python train.py --mlp_ratio=6 --layer_scale_init=0.01 --moe="expert_choice" --drop_path=0.05 --subsampling=4 --layers=16 --positions="rope" --lr=0.01 --momentum=0.95 --nesterov=true --adamw_lr_other_params=0.002 --warmup_steps=300 --weight_decay=0.02 --adamw_weight_decay_other_params=0.01
Rows from block 7 of a small self-supervised audio encoder (BEST-RQ), named by matrix and row number. Rows with one number within an expert belong to one neuron, the router's apart. Each number is 50 + 10 x the weight over its row's rms, rounded and kept within 0 to 99. All counts start at 0.
Before each expert's rows are labels from the 100 clips, of 14976, where the router gives the expert most weight on average: "responds to" is what is common among them; "peak on" is the class under the peak. Only what is clearly more common there than usual is listed. The data: synthesized solo parts of chorales (CocoChorales). In brackets: how many of the 100.
# router: router (model.blocks.7.mlp.router.weight, 16x128, trained with AdamW), inputs 0-127
# up: expert up (model.blocks.7.mlp.up, 16x256x128), inputs 0-127
# down: expert down (model.blocks.7.mlp.down, 16x128x256, transposed), outputs 0-127

# expert 4
responds to: note B4 (62); violin (60); viola (26); note E4 (26)
peak on: B4 (61)
router.4:48 38 50 44 62 57 44 34 56 66 47 60 53 37 55 46 37 61 68 58 51 56 40 43 57 46 26 61 65 62 33 41 70 49 43 58 47 44 50 48 70 74 67 49 47 52 49 51 37 62 60 30 56 43 49 48 39 76 49 50 46 53 65 54 57 34 36 57 52 54 60 57 53 47 46 52 49 56 41 40 54 46 38 64 54 43 51 51 48 62 52 52 42 37 50 71 42 39 53 58 54 50 49 44 49 46 34 42 49 37 33 36 51 49 54 42 57 74 46 49 68 52 47 44 36 29 41 48
up.0:58 53 61 46 58 55 33 45 49 53 61 34 41 38 52 54 56 42 66 39 47 57 46 54 40 33 45 68 53 53 42 63 64 58 51 46 45 46 53 62 52 43 48 44 58 44 49 44 65 44 37 62 59 52 45 53 41 26 44 51 52 61 53 49 56 78 46 53 36 51 44 44 37 40 32 59 59 49 26 37 55 60 75 41 42 37 67 60 64 62 47 49 55 49 59 52 58 60 57 60 60 35 36 65 54 31 39 55 52 42 64 43 69 49 39 46 51 50 47 59 36 52 60 40 35 57 59 49
down.0:43 51 51 53 51 43 45 61 49 52 58 46 45 42 45 49 66 68 31 39 32 59 67 52 60 55 58 47 41 49 39 54 56 51 60 53 36 35 56 59 44 34 58 40 55 47 62 40 45 55 50 60 46 68 49 41 40 55 53 58 49 26 71 57 55 54 41 42 50 58 28 56 55 53 60 49 50 60 59 45 38 29 39 40 56 47 45 70 49 60 60 56 46 73 46 48 50 50 33 46 52 39 43 27 50 47 45 53 29 52 53 79 43 49 39 48 46 65 65 57 56 51 55 39 38 62 48 37
up.1:49 53 48 42 49 49 68 56 63 46 47 64 43 60 47 41 52 20 63 42 59 68 74 44 39 50 44 32 51 31 42 52 54 42 37 52 44 61 50 38 44 55 54 41 43 65 53 46 60 50 41 48 47 54 53 48 45 36 66 54 33 54 53 48 57 45 39 57 55 56 47 36 47 61 32 55 47 58 39 64 34 46 54 29 53 60 52 39 78 51 41 67 60 49 55 59 32 42 50 39 68 55 52 39 67 43 55 52 55 38 52 45 74 49 59 53 52 56 57 41 44 60 40 62 58 52 46 55
down.1:21 51 36 54 66 62 32 53 58 44 44 54 60 62 67 56 62 42 58 42 46 48 66 74 46 59 42 65 44 57 56 28 58 57 45 61 43 59 45 27 57 44 50 45 45 41 46 57 63 51 52 35 47 44 54 43 41 48 50 46 46 64 56 48 49 80 45 53 59 52 46 58 47 48 54 61 64 40 56 63 45 42 68 41 45 61 56 65 50 42 53 35 62 58 43 40 53 39 60 42 62 70 45 56 51 51 39 59 54 34 52 44 45 45 68 50 42 51 41 58 58 49 57 49 53 38 37 34
up.2:48 56 53 53 52 37 38 51 50 48 66 57 34 47 55 57 57 46 56 60 45 64 57 26 34 51 45 55 53 44 57 28 36 53 46 38 63 41 52 49 37 62 56 53 59 43 44 63 36 61 66 58 47 50 53 38 58 68 58 54 58 39 47 44 44 58 30 37 56 64 64 42 52 60 46 53 73 31 66 44 41 48 62 54 51 38 43 46 51 55 34 66 42 39 40 41 42 39 55 43 36 37 52 44 56 50 51 56 26 40 43 58 51 35 59 47 57 66 71 58 61 54 40 57 56 55 58 37
down.2:65 53 52 38 51 41 62 74 49 41 62 69 60 55 44 62 37 48 46 37 65 44 33 58 52 37 63 66 48 53 47 61 59 46 37 45 53 49 46 29 49 67 34 60 35 35 56 50 52 32 46 69 55 28 48 44 44 42 34 47 50 56 59 45 52 45 59 55 59 51 49 61 39 42 61 59 53 60 48 43 59 60 46 57 60 60 35 46 46 35 31 49 55 50 40 51 44 57 54 40 36 56 37 59 58 64 47 42 63 49 43 43 64 44 45 50 39 35 42 22 43 59 56 42 45 39 54 48
up.3:52 51 40 53 60 52 48 50 40 55 45 42 46 52 59 60 39 46 35 49 51 37 46 49 34 46 43 56 42 30 54 47 48 45 46 32 47 50 38 52 52 46 59 67 55 54 69 46 46 49 45 56 48 51 45 48 60 51 38 57 27 57 31 41 47 59 43 60 69 49 38 60 36 44 37 67 45 46 67 64 71 43 53 55 51 54 46 28 56 35 82 61 44 58 45 44 77 53 57 51 37 24 64 56 63 41 52 43 56 57 45 50 60 53 48 47 60 65 51 55 57 49 39 48 34 46 43 40
down.3:48 30 67 65 57 37 51 61 52 40 42 31 46 39 51 65 52 72 49 52 58 68 36 55 37 58 39 39 55 59 42 57 50 65 64 48 68 24 55 25 58 42 35 64 55 56 52 37 41 58 54 52 48 36 53 49 49 61 37 58 38 47 51 54 35 57 57 44 39 35 54 56 56 45 52 46 60 43 58 66 56 58 46 32 52 63 50 52 49 52 49 51 65 49 68 42 58 53 52 46 53 42 61 60 46 60 55 34 57 65 35 48 48 62 64 55 44 58 42 56 56 57 61 48 36 52 34 53
up.4:56 62 43 50 40 68 55 44 53 63 51 36 41 32 46 36 70 63 56 49 46 36 55 69 54 57 48 56 47 52 45 45 56 53 63 41 53 42 49 37 36 38 46 37 40 56 41 47 45 51 50 40 62 67 61 50 52 30 56 52 72 58 41 41 33 45 57 60 51 42 53 46 45 79 22 55 45 64 43 52 53 43 68 49 40 45 47 43 43 50 52 51 49 40 31 54 43 36 69 63 55 51 72 43 51 61 48 37 58 44 56 40 55 65 56 49 54 37 49 54 54 62 64 37 55 48 52 62
down.4:32 48 63 42 50 52 38 56 53 48 47 46 42 44 42 34 53 55 56 50 31 47 39 49 55 40 42 44 61 51 53 53 73 64 41 50 62 34 51 52 53 51 43 49 68 48 77 47 52 58 39 68 36 60 51 49 54 20 51 51 45 47 56 50 45 51 53 40 53 69 51 52 72 54 56 52 58 59 60 48 32 57 41 50 64 44 43 67 42 45 42 29 37 32 50 49 48 45 79 39 46 50 46 65 49 46 47 60 67 59 53 39 40 47 45 50 42 41 59 53 54 31 50 59 39 45 65 57
up.5:39 41 29 62 57 49 60 52 56 39 63 39 55 46 56 69 47 52 50 37 56 52 65 48 44 54 29 54 40 53 58 45 45 30 61 23 65 56 40 48 55 65 52 55 63 57 47 41 55 33 58 31 60 51 60 48 44 66 43 54 68 54 44 39 52 44 53 60 55 53 58 39 51 52 33 56 32 56 59 46 42 36 54 42 59 58 49 61 63 44 66 57 50 44 36 50 55 52 53 49 65 38 57 41 45 31 29 51 45 58 45 55 53 48 52 59 65 64 43 56 50 37 69 61 30 41 51 50
down.5:50 47 53 56 38 39 37 57 69 53 55 67 63 42 37 50 46 51 39 51 57 55 51 69 40 51 40 55 75 68 39 23 48 49 57 56 48 45 34 46 67 46 50 49 48 43 51 52 41 48 55 45 63 52 45 74 34 64 36 57 39 47 50 61 59 60 69 52 44 68 62 53 50 52 66 62 43 43 57 39 49 67 53 35 45 53 42 48 47 37 43 63 44 54 64 51 34 50 55 56 39 41 58 58 52 51 67 59 54 52 40 39 42 48 67 40 37 59 52 44 59 40 52 39 62 53 30 59

# expert 10
responds to: oboe (89); note B4 (89); note C5 (28)
peak on: B4 (84)
router.10:29 46 38 46 68 53 48 36 52 66 40 54 72 33 50 58 41 48 56 48 43 44 61 35 56 55 40 40 62 58 71 46 73 64 50 66 33 63 57 50 54 42 64 40 50 43 42 50 47 39 52 45 52 46 47 38 55 60 45 52 48 52 62 58 48 35 47 55 51 47 49 45 48 39 52 70 50 30 54 43 40 43 44 60 59 43 38 72 61 53 47 47 58 58 50 52 49 57 42 49 45 44 56 30 32 42 59 46 56 63 31 43 42 46 57 51 73 60 39 45 32 54 73 51 40 56 48 55
up.0:48 54 57 75 20 46 62 52 55 57 62 43 54 45 68 65 52 58 46 36 26 55 33 40 51 46 57 51 51 37 62 49 49 58 52 47 52 45 41 60 44 53 57 48 51 61 56 49 54 37 53 36 55 52 49 53 53 54 30 47 36 57 57 43 44 48 64 42 48 42 54 35 47 70 55 49 45 36 83 48 54 59 65 46 52 55 36 49 49 44 31 38 33 49 38 63 52 38 47 46 50 41 56 65 39 50 61 50 36 45 51 50 56 54 65 49 46 40 60 53 61 32 63 39 59 57 32 59
down.0:33 39 42 34 50 67 52 63 56 56 47 43 42 43 29 45 54 59 54 52 42 39 60 61 47 45 33 47 50 46 45 48 36 49 40 46 49 56 41 47 59 48 54 38 57 57 52 57 34 38 58 32 66 56 62 39 38 48 52 57 22 64 57 41 48 71 52 52 61 41 54 43 56 58 41 42 58 45 52 49 54 56 35 43 40 68 46 66 52 56 54 57 21 37 45 58 23 47 44 53 51 46 66 29 39 54 49 47 49 49 50 51 55 73 60 48 53 51 47 49 40 67 62 52 65 53 53 45
up.1:51 47 54 38 60 48 49 61 46 37 22 43 53 41 48 47 65 46 41 55 30 47 69 37 50 54 20 77 29 59 52 53 39 44 54 57 45 42 43 56 47 48 44 51 55 62 50 63 54 48 61 45 47 39 39 54 56 58 27 54 60 66 42 60 61 46 57 47 59 60 48 55 44 57 37 56 46 60 48 55 67 36 72 49 53 57 72 53 63 38 57 51 56 58 42 56 52 59 56 56 41 48 62 39 49 52 57 42 46 60 31 58 63 33 40 41 49 53 47 55 31 48 47 42 48 39 56 50
down.1:45 46 54 63 53 57 50 53 57 33 56 65 41 47 53 42 70 48 53 33 39 62 43 56 46 54 67 47 51 57 52 58 31 32 66 48 52 42 42 38 49 32 37 60 45 67 80 35 41 49 35 65 49 53 52 29 35 48 48 66 34 56 53 51 45 58 48 59 49 53 45 54 48 57 48 66 40 53 35 50 42 43 58 65 67 53 49 50 35 52 37 49 34 54 60 41 45 52 42 49 34 43 67 58 53 45 41 36 53 50 65 63 54 42 59 43 60 55 60 62 41 42 61 38 42 46 38 46
up.2:61 45 50 38 38 49 68 57 64 41 37 44 45 47 37 49 46 49 52 48 42 42 53 36 38 56 57 75 49 44 57 46 37 49 29 54 59 46 68 43 53 73 50 55 42 46 51 47 41 38 51 59 61 53 37 62 50 45 39 42 47 46 56 78 55 42 68 54 59 56 37 54 55 49 60 58 75 47 59 43 57 45 43 60 47 48 65 57 44 50 66 68 45 39 34 56 46 46 45 57 41 45 49 56 45 33 42 51 47 64 29 28 65 61 52 61 44 23 46 50 48 48 55 47 52 51 52 43
down.2:55 29 55 51 46 64 46 35 55 51 37 54 47 31 43 58 65 48 48 44 51 31 59 47 53 49 42 38 60 55 58 43 57 40 54 36 59 40 55 62 58 56 63 35 47 65 55 49 43 46 50 45 59 50 48 57 78 49 46 60 47 64 51 39 31 61 52 51 55 53 40 61 54 59 35 48 47 59 55 55 23 39 52 54 43 39 44 43 55 38 52 27 54 37 58 35 51 60 45 65 51 46 52 31 58 61 64 44 45 53 46 46 41 44 41 75 38 64 61 32 50 55 28 55 41 55 55 41
up.3:66 44 43 37 46 58 49 52 46 53 39 41 47 45 54 47 46 47 47 46 50 63 39 55 39 47 56 50 56 50 44 71 48 51 43 57 51 39 40 63 49 52 47 52 67 81 57 64 46 43 49 57 31 65 45 45 60 36 50 64 50 45 27 52 65 45 37 62 43 63 58 60 33 62 37 54 64 55 59 72 37 51 45 50 48 46 48 28 26 51 41 68 40 55 37 43 53 71 40 45 47 47 50 42 45 42 50 49 41 47 44 54 48 42 58 30 50 43 40 56 63 69 65 39 59 50 54 63
down.3:53 43 64 52 44 53 44 42 49 47 59 44 56 47 65 58 46 37 46 53 60 68 55 56 52 39 55 45 56 58 49 55 35 50 48 66 42 45 39 47 48 28 44 51 41 64 47 61 52 53 61 46 55 60 60 64 50 47 31 49 48 53 46 52 39 68 50 61 53 24 50 48 59 57 35 50 73 46 35 52 44 58 48 55 63 51 62 51 33 33 44 49 36 71 30 40 53 41 58 58 53 36 59 41 43 48 34 57 47 45 63 51 45 54 64 39 63 75 55 55 61 47 51 54 85 45 57 48
up.4:46 57 60 72 39 53 29 53 66 49 43 47 43 41 58 58 47 39 47 40 62 47 47 54 56 46 42 55 54 57 62 52 49 50 57 51 48 49 69 43 49 46 37 53 62 58 47 52 36 47 59 69 39 60 44 49 65 59 56 35 58 62 68 43 56 58 59 30 66 51 53 46 52 52 55 63 38 42 80 40 34 65 69 41 50 27 61 51 52 49 66 50 47 53 42 50 33 44 40 58 30 35 53 47 32 61 46 52 42 36 66 50 36 49 61 51 42 37 42 63 48 39 46 45 51 40 45 48
down.4:28 40 27 57 61 57 56 47 46 55 50 48 52 62 38 50 50 63 38 47 36 56 41 47 54 53 56 48 33 57 67 51 36 51 43 48 42 41 65 55 56 69 45 55 40 59 60 51 57 46 43 53 42 56 67 55 36 35 39 51 39 35 42 64 38 42 58 53 54 36 40 62 46 55 57 33 56 45 58 50 70 38 38 73 41 49 37 63 61 58 42 68 41 53 33 59 56 39 56 72 56 54 44 66 49 24 47 60 53 56 43 38 58 43 56 44 51 40 53 55 34 43 49 60 40 49 51 54
up.5:48 54 42 48 41 54 52 61 47 53 51 53 50 41 58 58 63 42 49 60 23 63 52 51 41 58 31 37 54 47 41 33 51 53 62 50 39 51 38 61 39 50 38 35 53 73 54 37 60 50 62 40 44 44 70 47 59 57 48 70 56 58 30 40 45 48 52 36 55 63 53 47 58 52 56 40 52 54 45 50 65 46 51 34 49 54 33 50 48 73 51 44 34 51 32 58 53 51 45 39 67 55 33 54 58 50 38 57 59 45 57 55 46 37 58 70 47 38 49 57 38 55 57 43 45 73 55 73
down.5:54 54 68 55 45 66 59 52 57 40 49 42 67 27 35 19 59 56 58 44 41 40 70 45 38 48 52 53 46 49 59 56 60 34 55 52 44 52 41 46 56 60 52 65 60 38 38 54 46 40 57 42 49 63 43 38 38 63 45 32 45 45 55 40 42 54 53 49 42 30 42 68 50 52 53 46 45 50 44 72 48 45 44 63 58 43 68 40 54 39 53 49 50 52 55 40 60 29 49 68 54 52 49 41 45 67 56 41 51 47 51 43 71 52 73 26 57 47 60 53 54 56 48 43 63 48 53 51

# expert 8
responds to: bassoon (81); note B3 (55); note C4 (32); note D4 (31)
peak on: B3 (52)
router.8:73 63 57 41 49 57 56 53 30 51 56 64 64 57 51 48 56 45 56 71 47 50 51 39 50 59 45 29 57 64 47 63 49 47 46 46 55 45 34 55 50 60 54 50 43 50 36 52 64 34 43 52 43 68 44 48 50 48 29 69 61 58 56 23 57 31 41 65 56 47 45 45 33 35 72 56 59 60 54 42 36 46 32 48 38 56 49 54 63 49 48 50 38 51 49 53 54 57 59 51 19 57 66 56 61 48 59 45 49 52 50 44 37 41 65 53 42 34 46 45 45 39 57 50 57 46 51 56
up.0:63 64 46 42 49 49 50 64 44 42 45 58 41 45 60 45 37 46 76 51 63 42 51 42 43 51 36 60 50 30 52 68 62 52 53 43 39 36 49 52 50 54 64 38 47 58 45 54 52 44 62 31 46 66 54 69 38 63 54 45 56 66 45 54 61 65 56 55 44 60 52 45 35 46 52 55 72 59 49 54 36 45 44 31 40 62 44 51 51 33 52 43 59 42 48 45 40 46 38 41 52 50 48 61 62 51 58 30 54 34 52 64 32 37 46 42 64 47 50 60 48 60 51 47 71 59 24 50
down.0:37 50 54 44 50 40 54 53 58 47 49 49 58 63 52 46 41 50 30 42 47 23 52 39 48 36 52 57 43 51 54 44 46 46 49 60 46 46 46 14 56 53 39 53 50 46 53 44 52 56 37 50 54 29 64 49 38 41 50 56 53 49 42 48 64 63 47 47 34 54 69 42 55 42 52 59 40 44 66 35 45 59 58 55 65 46 52 53 68 61 47 44 35 55 45 80 64 49 50 46 62 50 41 60 46 73 39 57 44 58 51 34 50 57 61 64 36 26 54 60 46 55 43 69 47 63 53 47
up.1:47 73 43 53 28 38 41 53 51 42 55 57 39 51 36 45 62 58 60 51 58 55 49 62 64 61 61 39 37 39 58 48 32 45 28 61 54 56 59 51 37 48 51 56 49 44 53 53 32 53 56 44 55 43 47 58 46 51 59 61 51 42 41 53 41 50 41 44 58 52 65 53 53 45 47 50 60 36 38 44 25 67 46 58 57 45 60 62 68 48 62 49 63 36 26 62 54 51 44 38 44 52 36 44 56 71 45 46 39 56 37 45 53 75 63 54 65 51 51 51 40 34 52 38 51 47 55 70
down.1:58 60 34 27 52 49 64 43 53 47 62 44 55 68 49 45 31 40 37 64 58 42 67 54 44 45 53 60 55 30 50 53 65 49 47 62 52 41 58 33 54 54 38 49 53 51 44 66 51 42 49 42 59 73 55 31 69 57 56 48 59 68 44 32 46 52 45 50 43 64 43 44 50 42 51 46 42 64 52 51 61 44 49 26 57 65 53 52 39 60 44 37 39 46 64 45 42 68 41 48 44 47 72 57 28 45 62 56 40 38 52 56 47 53 55 50 46 48 66 50 55 48 40 71 44 46 60 55
up.2:61 46 56 58 55 50 44 49 57 30 41 58 40 41 51 41 59 51 54 47 54 42 60 51 54 39 75 42 41 58 72 51 33 55 30 47 73 61 45 60 53 54 65 41 54 37 39 54 35 48 50 40 55 57 34 51 55 55 60 43 48 57 58 38 40 54 60 53 65 51 48 62 56 31 77 61 38 59 41 49 54 40 42 70 50 38 42 49 51 49 65 45 46 40 67 29 53 62 48 42 50 38 54 48 46 33 44 37 52 42 44 56 43 65 64 41 46 56 37 35 61 44 63 45 62 40 46 47
down.2:52 46 52 41 52 49 47 56 41 44 45 64 51 29 48 52 54 53 61 69 57 68 55 63 48 61 53 40 28 40 32 45 52 60 55 51 38 48 55 61 34 50 53 40 44 47 52 67 48 59 49 42 53 56 28 49 52 51 47 63 50 50 40 27 45 43 56 48 52 66 46 42 34 55 38 53 46 50 42 50 54 45 35 37 43 51 65 40 41 60 41 41 40 60 43 77 39 41 63 50 34 70 59 50 49 57 47 61 52 51 40 36 52 41 39 70 56 67 67 39 56 48 73 60 67 55 43 50
up.3:48 49 43 54 56 55 51 60 50 57 48 40 48 40 53 42 49 57 57 60 44 53 32 81 62 44 44 65 69 52 50 50 48 41 52 63 50 50 58 49 57 31 49 46 49 46 37 37 53 59 36 47 50 46 43 53 44 53 46 27 58 43 40 49 36 54 53 38 43 45 58 66 44 52 60 46 43 34 53 42 44 46 59 48 47 40 45 48 64 60 58 48 31 47 45 79 51 39 59 64 55 45 69 48 45 56 51 64 36 44 51 53 50 57 55 46 62 78 42 40 55 66 22 44 62 58 27 40
down.3:58 42 30 60 49 41 45 44 51 55 44 56 35 53 49 67 58 54 40 60 36 38 50 58 71 52 71 40 62 62 32 68 44 43 48 70 49 67 41 54 44 58 44 50 29 57 60 33 57 54 56 64 52 40 52 30 46 33 51 43 47 50 25 57 43 42 59 37 55 63 48 34 59 60 49 39 65 57 64 52 45 59 58 60 47 65 41 53 58 47 51 47 55 70 63 62 44 50 61 53 54 63 58 46 44 48 60 57 48 49 46 45 41 46 64 48 51 34 52 42 66 55 44 51 68 60 54 41
up.4:47 57 52 43 69 37 80 44 25 57 49 56 50 54 60 47 62 56 34 47 45 60 62 47 51 42 50 62 36 52 58 56 51 43 65 25 39 76 53 45 51 56 49 63 46 61 40 47 31 58 47 46 57 43 63 43 57 60 49 55 47 44 51 56 53 66 48 61 43 49 38 50 46 38 33 60 49 39 59 42 51 45 45 52 77 57 42 59 31 39 43 45 51 68 39 56 49 66 42 35 48 42 48 43 48 33 54 63 39 66 52 51 57 51 45 36 57 46 59 53 52 48 49 32 47 58 43 58
down.4:57 56 52 51 46 49 55 47 50 62 42 48 61 51 44 44 50 65 52 52 34 55 55 38 63 61 49 62 39 60 57 58 68 57 54 37 40 57 45 56 68 42 56 60 47 34 40 41 49 42 51 58 52 53 43 48 24 47 31 60 54 44 47 49 52 46 42 54 49 40 60 71 60 49 60 59 61 50 27 53 35 26 42 52 61 43 58 37 51 42 45 47 45 60 56 45 53 38 33 52 42 48 57 42 73 49 60 48 47 46 49 27 47 57 38 43 53 40 72 27 55 60 44 73 64 64 57 58
up.5:51 40 53 36 58 55 75 50 59 44 54 80 48 51 47 56 65 38 64 59 41 43 58 70 50 47 53 62 47 44 53 50 50 54 49 51 48 51 38 48 43 57 51 33 67 66 52 66 60 37 47 67 45 39 60 63 40 55 60 34 56 53 52 49 52 48 38 48 70 37 63 30 42 34 48 50 35 50 66 39 45 52 46 41 38 48 62 45 38 55 55 64 52 44 37 57 43 36 64 48 51 26 49 49 60 43 43 37 39 39 43 57 54 40 55 37 36 38 46 50 66 46 41 55 34 54 54 59
down.5:57 53 48 61 61 41 50 42 48 61 43 67 38 60 48 44 57 39 48 29 41 59 50 49 54 36 49 51 21 29 44 62 50 46 53 53 28 30 63 45 52 43 73 43 50 44 47 46 57 55 55 50 34 38 41 51 59 42 53 54 50 20 79 39 35 55 46 66 55 50 41 59 54 52 51 55 60 57 44 56 68 49 63 50 62 40 59 51 44 32 55 32 48 55 47 38 46 42 53 63 56 60 57 43 55 60 33 32 54 61 55 52 55 50 60 42 53 59 42 45 56 49 47 47 56 62 52 54

# expert 3
responds to: clarinet (43); note F5 (42); note F#4 (42); trumpet (33)
peak on: F#4 (42); F5 (35)
router.3:43 59 55 51 60 55 65 53 46 39 67 63 33 60 40 38 53 56 57 35 64 55 58 57 45 49 42 46 52 49 60 42 65 54 49 52 41 35 67 48 47 65 48 55 35 50 19 34 42 42 45 56 31 56 40 42 44 49 61 71 57 60 67 56 49 60 65 49 45 42 46 55 46 41 60 58 56 45 40 55 56 43 46 67 62 68 56 50 65 40 37 41 60 58 50 48 44 54 31 43 37 61 42 51 62 52 67 38 54 68 36 63 69 56 55 56 54 49 40 48 56 50 57 47 56 27 50 46
up.0:63 51 49 60 61 36 46 45 68 43 26 75 44 54 62 35 39 70 45 49 46 54 46 77 38 74 46 44 42 47 63 33 50 49 47 57 42 34 58 58 41 41 44 45 50 53 40 43 39 61 37 51 56 57 69 49 43 56 51 64 55 40 55 68 47 58 56 39 48 47 48 53 42 34 54 45 68 53 52 57 48 42 38 51 62 57 36 55 51 53 36 48 55 40 40 54 47 49 52 26 44 46 44 38 56 45 37 48 56 64 53 59 57 64 51 43 46 43 65 44 49 51 43 49 56 74 32 52
down.0:36 68 44 55 60 50 60 55 40 59 60 67 59 40 43 57 52 50 59 53 50 40 61 27 37 24 49 55 68 59 34 60 48 45 38 47 57 52 59 44 53 52 47 26 62 36 60 59 52 37 44 46 41 38 30 41 56 44 62 44 52 51 50 40 40 60 49 51 52 48 49 49 50 50 39 51 40 38 72 54 76 52 66 38 44 53 55 65 45 45 53 51 47 71 52 66 48 52 55 51 60 46 60 55 53 36 36 51 42 37 71 36 52 45 60 39 50 63 48 41 51 44 48 64 39 40 44 64
up.1:42 47 58 59 58 39 53 63 46 67 48 55 57 41 45 66 40 46 56 45 46 53 48 45 56 48 51 50 52 44 52 23 47 58 53 40 40 46 53 60 49 66 64 55 62 46 59 52 49 68 50 53 70 41 32 64 46 39 64 44 69 41 42 53 57 72 54 38 41 50 33 40 53 44 55 50 61 54 47 40 50 50 50 60 58 58 51 61 58 43 63 51 50 45 36 45 41 50 51 44 65 70 31 60 48 59 36 45 43 45 41 49 64 50 26 30 56 47 56 33 39 59 29 34 64 46 43 66
down.1:53 51 42 32 34 46 48 57 68 50 54 53 52 48 65 70 65 60 37 55 60 52 49 42 57 51 35 57 38 40 39 55 38 54 45 53 57 62 76 40 33 35 51 57 52 54 46 46 46 26 45 62 57 52 34 49 46 30 64 39 38 50 43 67 44 59 60 48 50 58 64 45 41 50 53 58 46 44 50 38 62 51 31 43 66 63 49 50 49 65 53 48 62 48 40 64 58 34 44 52 62 54 43 49 45 33 68 65 64 50 49 66 56 53 34 47 31 45 57 47 45 49 65 50 41 59 47 45
up.2:47 44 65 44 38 55 67 50 67 63 47 65 62 38 44 51 37 37 61 43 62 46 47 48 55 53 35 35 42 48 35 44 44 44 53 54 37 66 48 48 49 50 38 54 39 44 58 58 53 47 51 45 37 64 60 31 50 47 42 27 49 55 69 47 34 59 66 55 44 55 42 61 51 59 67 28 55 43 46 52 47 73 39 40 46 48 67 56 54 51 29 59 38 55 50 39 46 48 58 46 44 66 54 57 55 34 62 50 37 55 40 64 56 43 66 54 57 43 44 53 65 49 69 37 62 46 57 36
down.2:39 57 60 46 47 48 46 51 43 48 44 45 46 66 60 47 57 50 59 49 63 59 54 68 39 53 51 74 55 52 39 44 58 53 69 53 73 63 75 39 47 61 51 47 37 58 53 61 48 65 48 44 37 27 48 31 44 59 29 71 42 35 35 46 41 41 44 34 50 43 60 58 50 62 54 53 35 50 56 49 60 43 48 46 55 46 42 56 61 63 54 56 61 45 62 36 58 43 39 51 32 36 65 42 51 55 54 55 47 56 42 42 47 56 34 78 51 38 52 45 41 51 44 53 55 42 46 50
up.3:62 40 44 56 53 60 44 41 64 60 37 54 37 46 59 59 40 66 35 37 54 45 43 50 42 49 52 78 63 55 55 31 53 59 64 51 52 47 55 55 44 47 34 54 55 57 67 53 40 42 49 44 51 51 47 43 55 47 61 44 55 50 51 37 28 56 50 79 59 49 39 37 50 50 47 42 53 48 45 43 40 73 45 61 62 29 39 49 61 45 52 58 40 35 49 52 56 65 49 22 55 37 58 50 61 37 47 52 48 53 41 40 47 35 42 65 57 47 44 68 53 40 60 51 46 46 53 73
down.3:55 52 52 35 58 47 51 37 58 61 45 26 62 36 56 42 37 59 40 43 69 61 47 46 54 63 62 50 57 45 35 29 41 49 39 37 51 47 35 55 34 52 55 59 31 46 56 33 65 49 53 42 57 58 49 66 63 38 53 58 58 56 40 48 51 63 47 53 56 49 40 43 49 49 47 50 55 44 50 50 44 33 66 38 39 27 68 52 49 62 48 65 50 41 58 30 61 37 31 38 42 58 49 41 54 53 58 65 43 65 35 46 49 61 48 68 51 69 47 62 54 58 41 56 58 57 49 44
up.4:54 75 62 44 34 67 61 37 66 58 70 52 45 53 37 53 38 57 53 57 44 54 48 56 41 51 31 47 34 49 52 42 39 43 47 53 54 51 72 56 51 54 72 54 46 53 58 65 62 47 55 46 16 52 47 52 64 55 33 38 52 57 46 59 36 39 60 56 52 52 56 55 29 58 54 52 40 39 47 58 64 57 41 48 45 44 38 45 50 41 54 53 38 57 44 52 32 54 52 47 40 50 37 50 63 55 61 46 41 52 47 46 68 33 37 71 43 44 41 55 40 63 49 56 47 44 36 61
down.4:55 46 67 54 60 57 64 42 51 51 32 48 48 47 55 42 45 48 53 49 33 49 47 45 54 42 50 49 48 52 35 59 52 57 43 62 27 49 56 48 52 48 44 73 47 56 43 41 61 40 45 53 67 51 67 36 41 40 36 61 52 30 44 42 47 34 43 48 51 50 55 42 51 60 63 44 59 46 76 54 29 57 52 45 32 43 42 73 64 48 50 43 61 62 54 42 39 54 63 37 43 50 41 50 51 47 42 42 65 50 41 48 30 55 65 64 50 53 55 32 56 56 30 63 71 55 34 56
up.5:46 72 55 52 48 66 66 52 48 47 44 48 45 51 55 55 46 55 52 61 38 40 56 51 65 43 48 48 54 48 52 46 50 67 66 25 47 74 53 32 63 34 58 72 37 29 47 44 42 49 36 62 46 31 61 44 37 56 44 40 55 64 40 52 50 39 42 44 59 45 46 53 59 50 54 47 68 34 48 70 41 44 68 61 56 47 43 47 50 51 53 34 56 42 50 37 56 55 63 55 46 53 50 47 49 38 47 37 41 59 48 45 31 67 54 31 50 49 55 55 52 50 71 47 33 53 33 55
down.5:56 49 34 35 70 51 47 52 32 66 61 62 35 44 55 48 54 43 63 72 49 66 42 48 28 57 65 56 48 40 46 51 53 43 35 36 56 45 56 56 48 59 37 53 57 71 35 57 45 47 41 50 50 45 63 54 65 40 33 56 63 45 44 30 35 49 60 49 62 47 65 51 52 42 50 54 46 51 48 50 81 54 35 45 62 37 61 50 36 55 40 60 44 67 33 54 44 55 50 53 48 49 47 48 59 55 55 49 48 55 31 65 54 53 58 42 59 44 48 51 60 30 57 55 46 48 68 50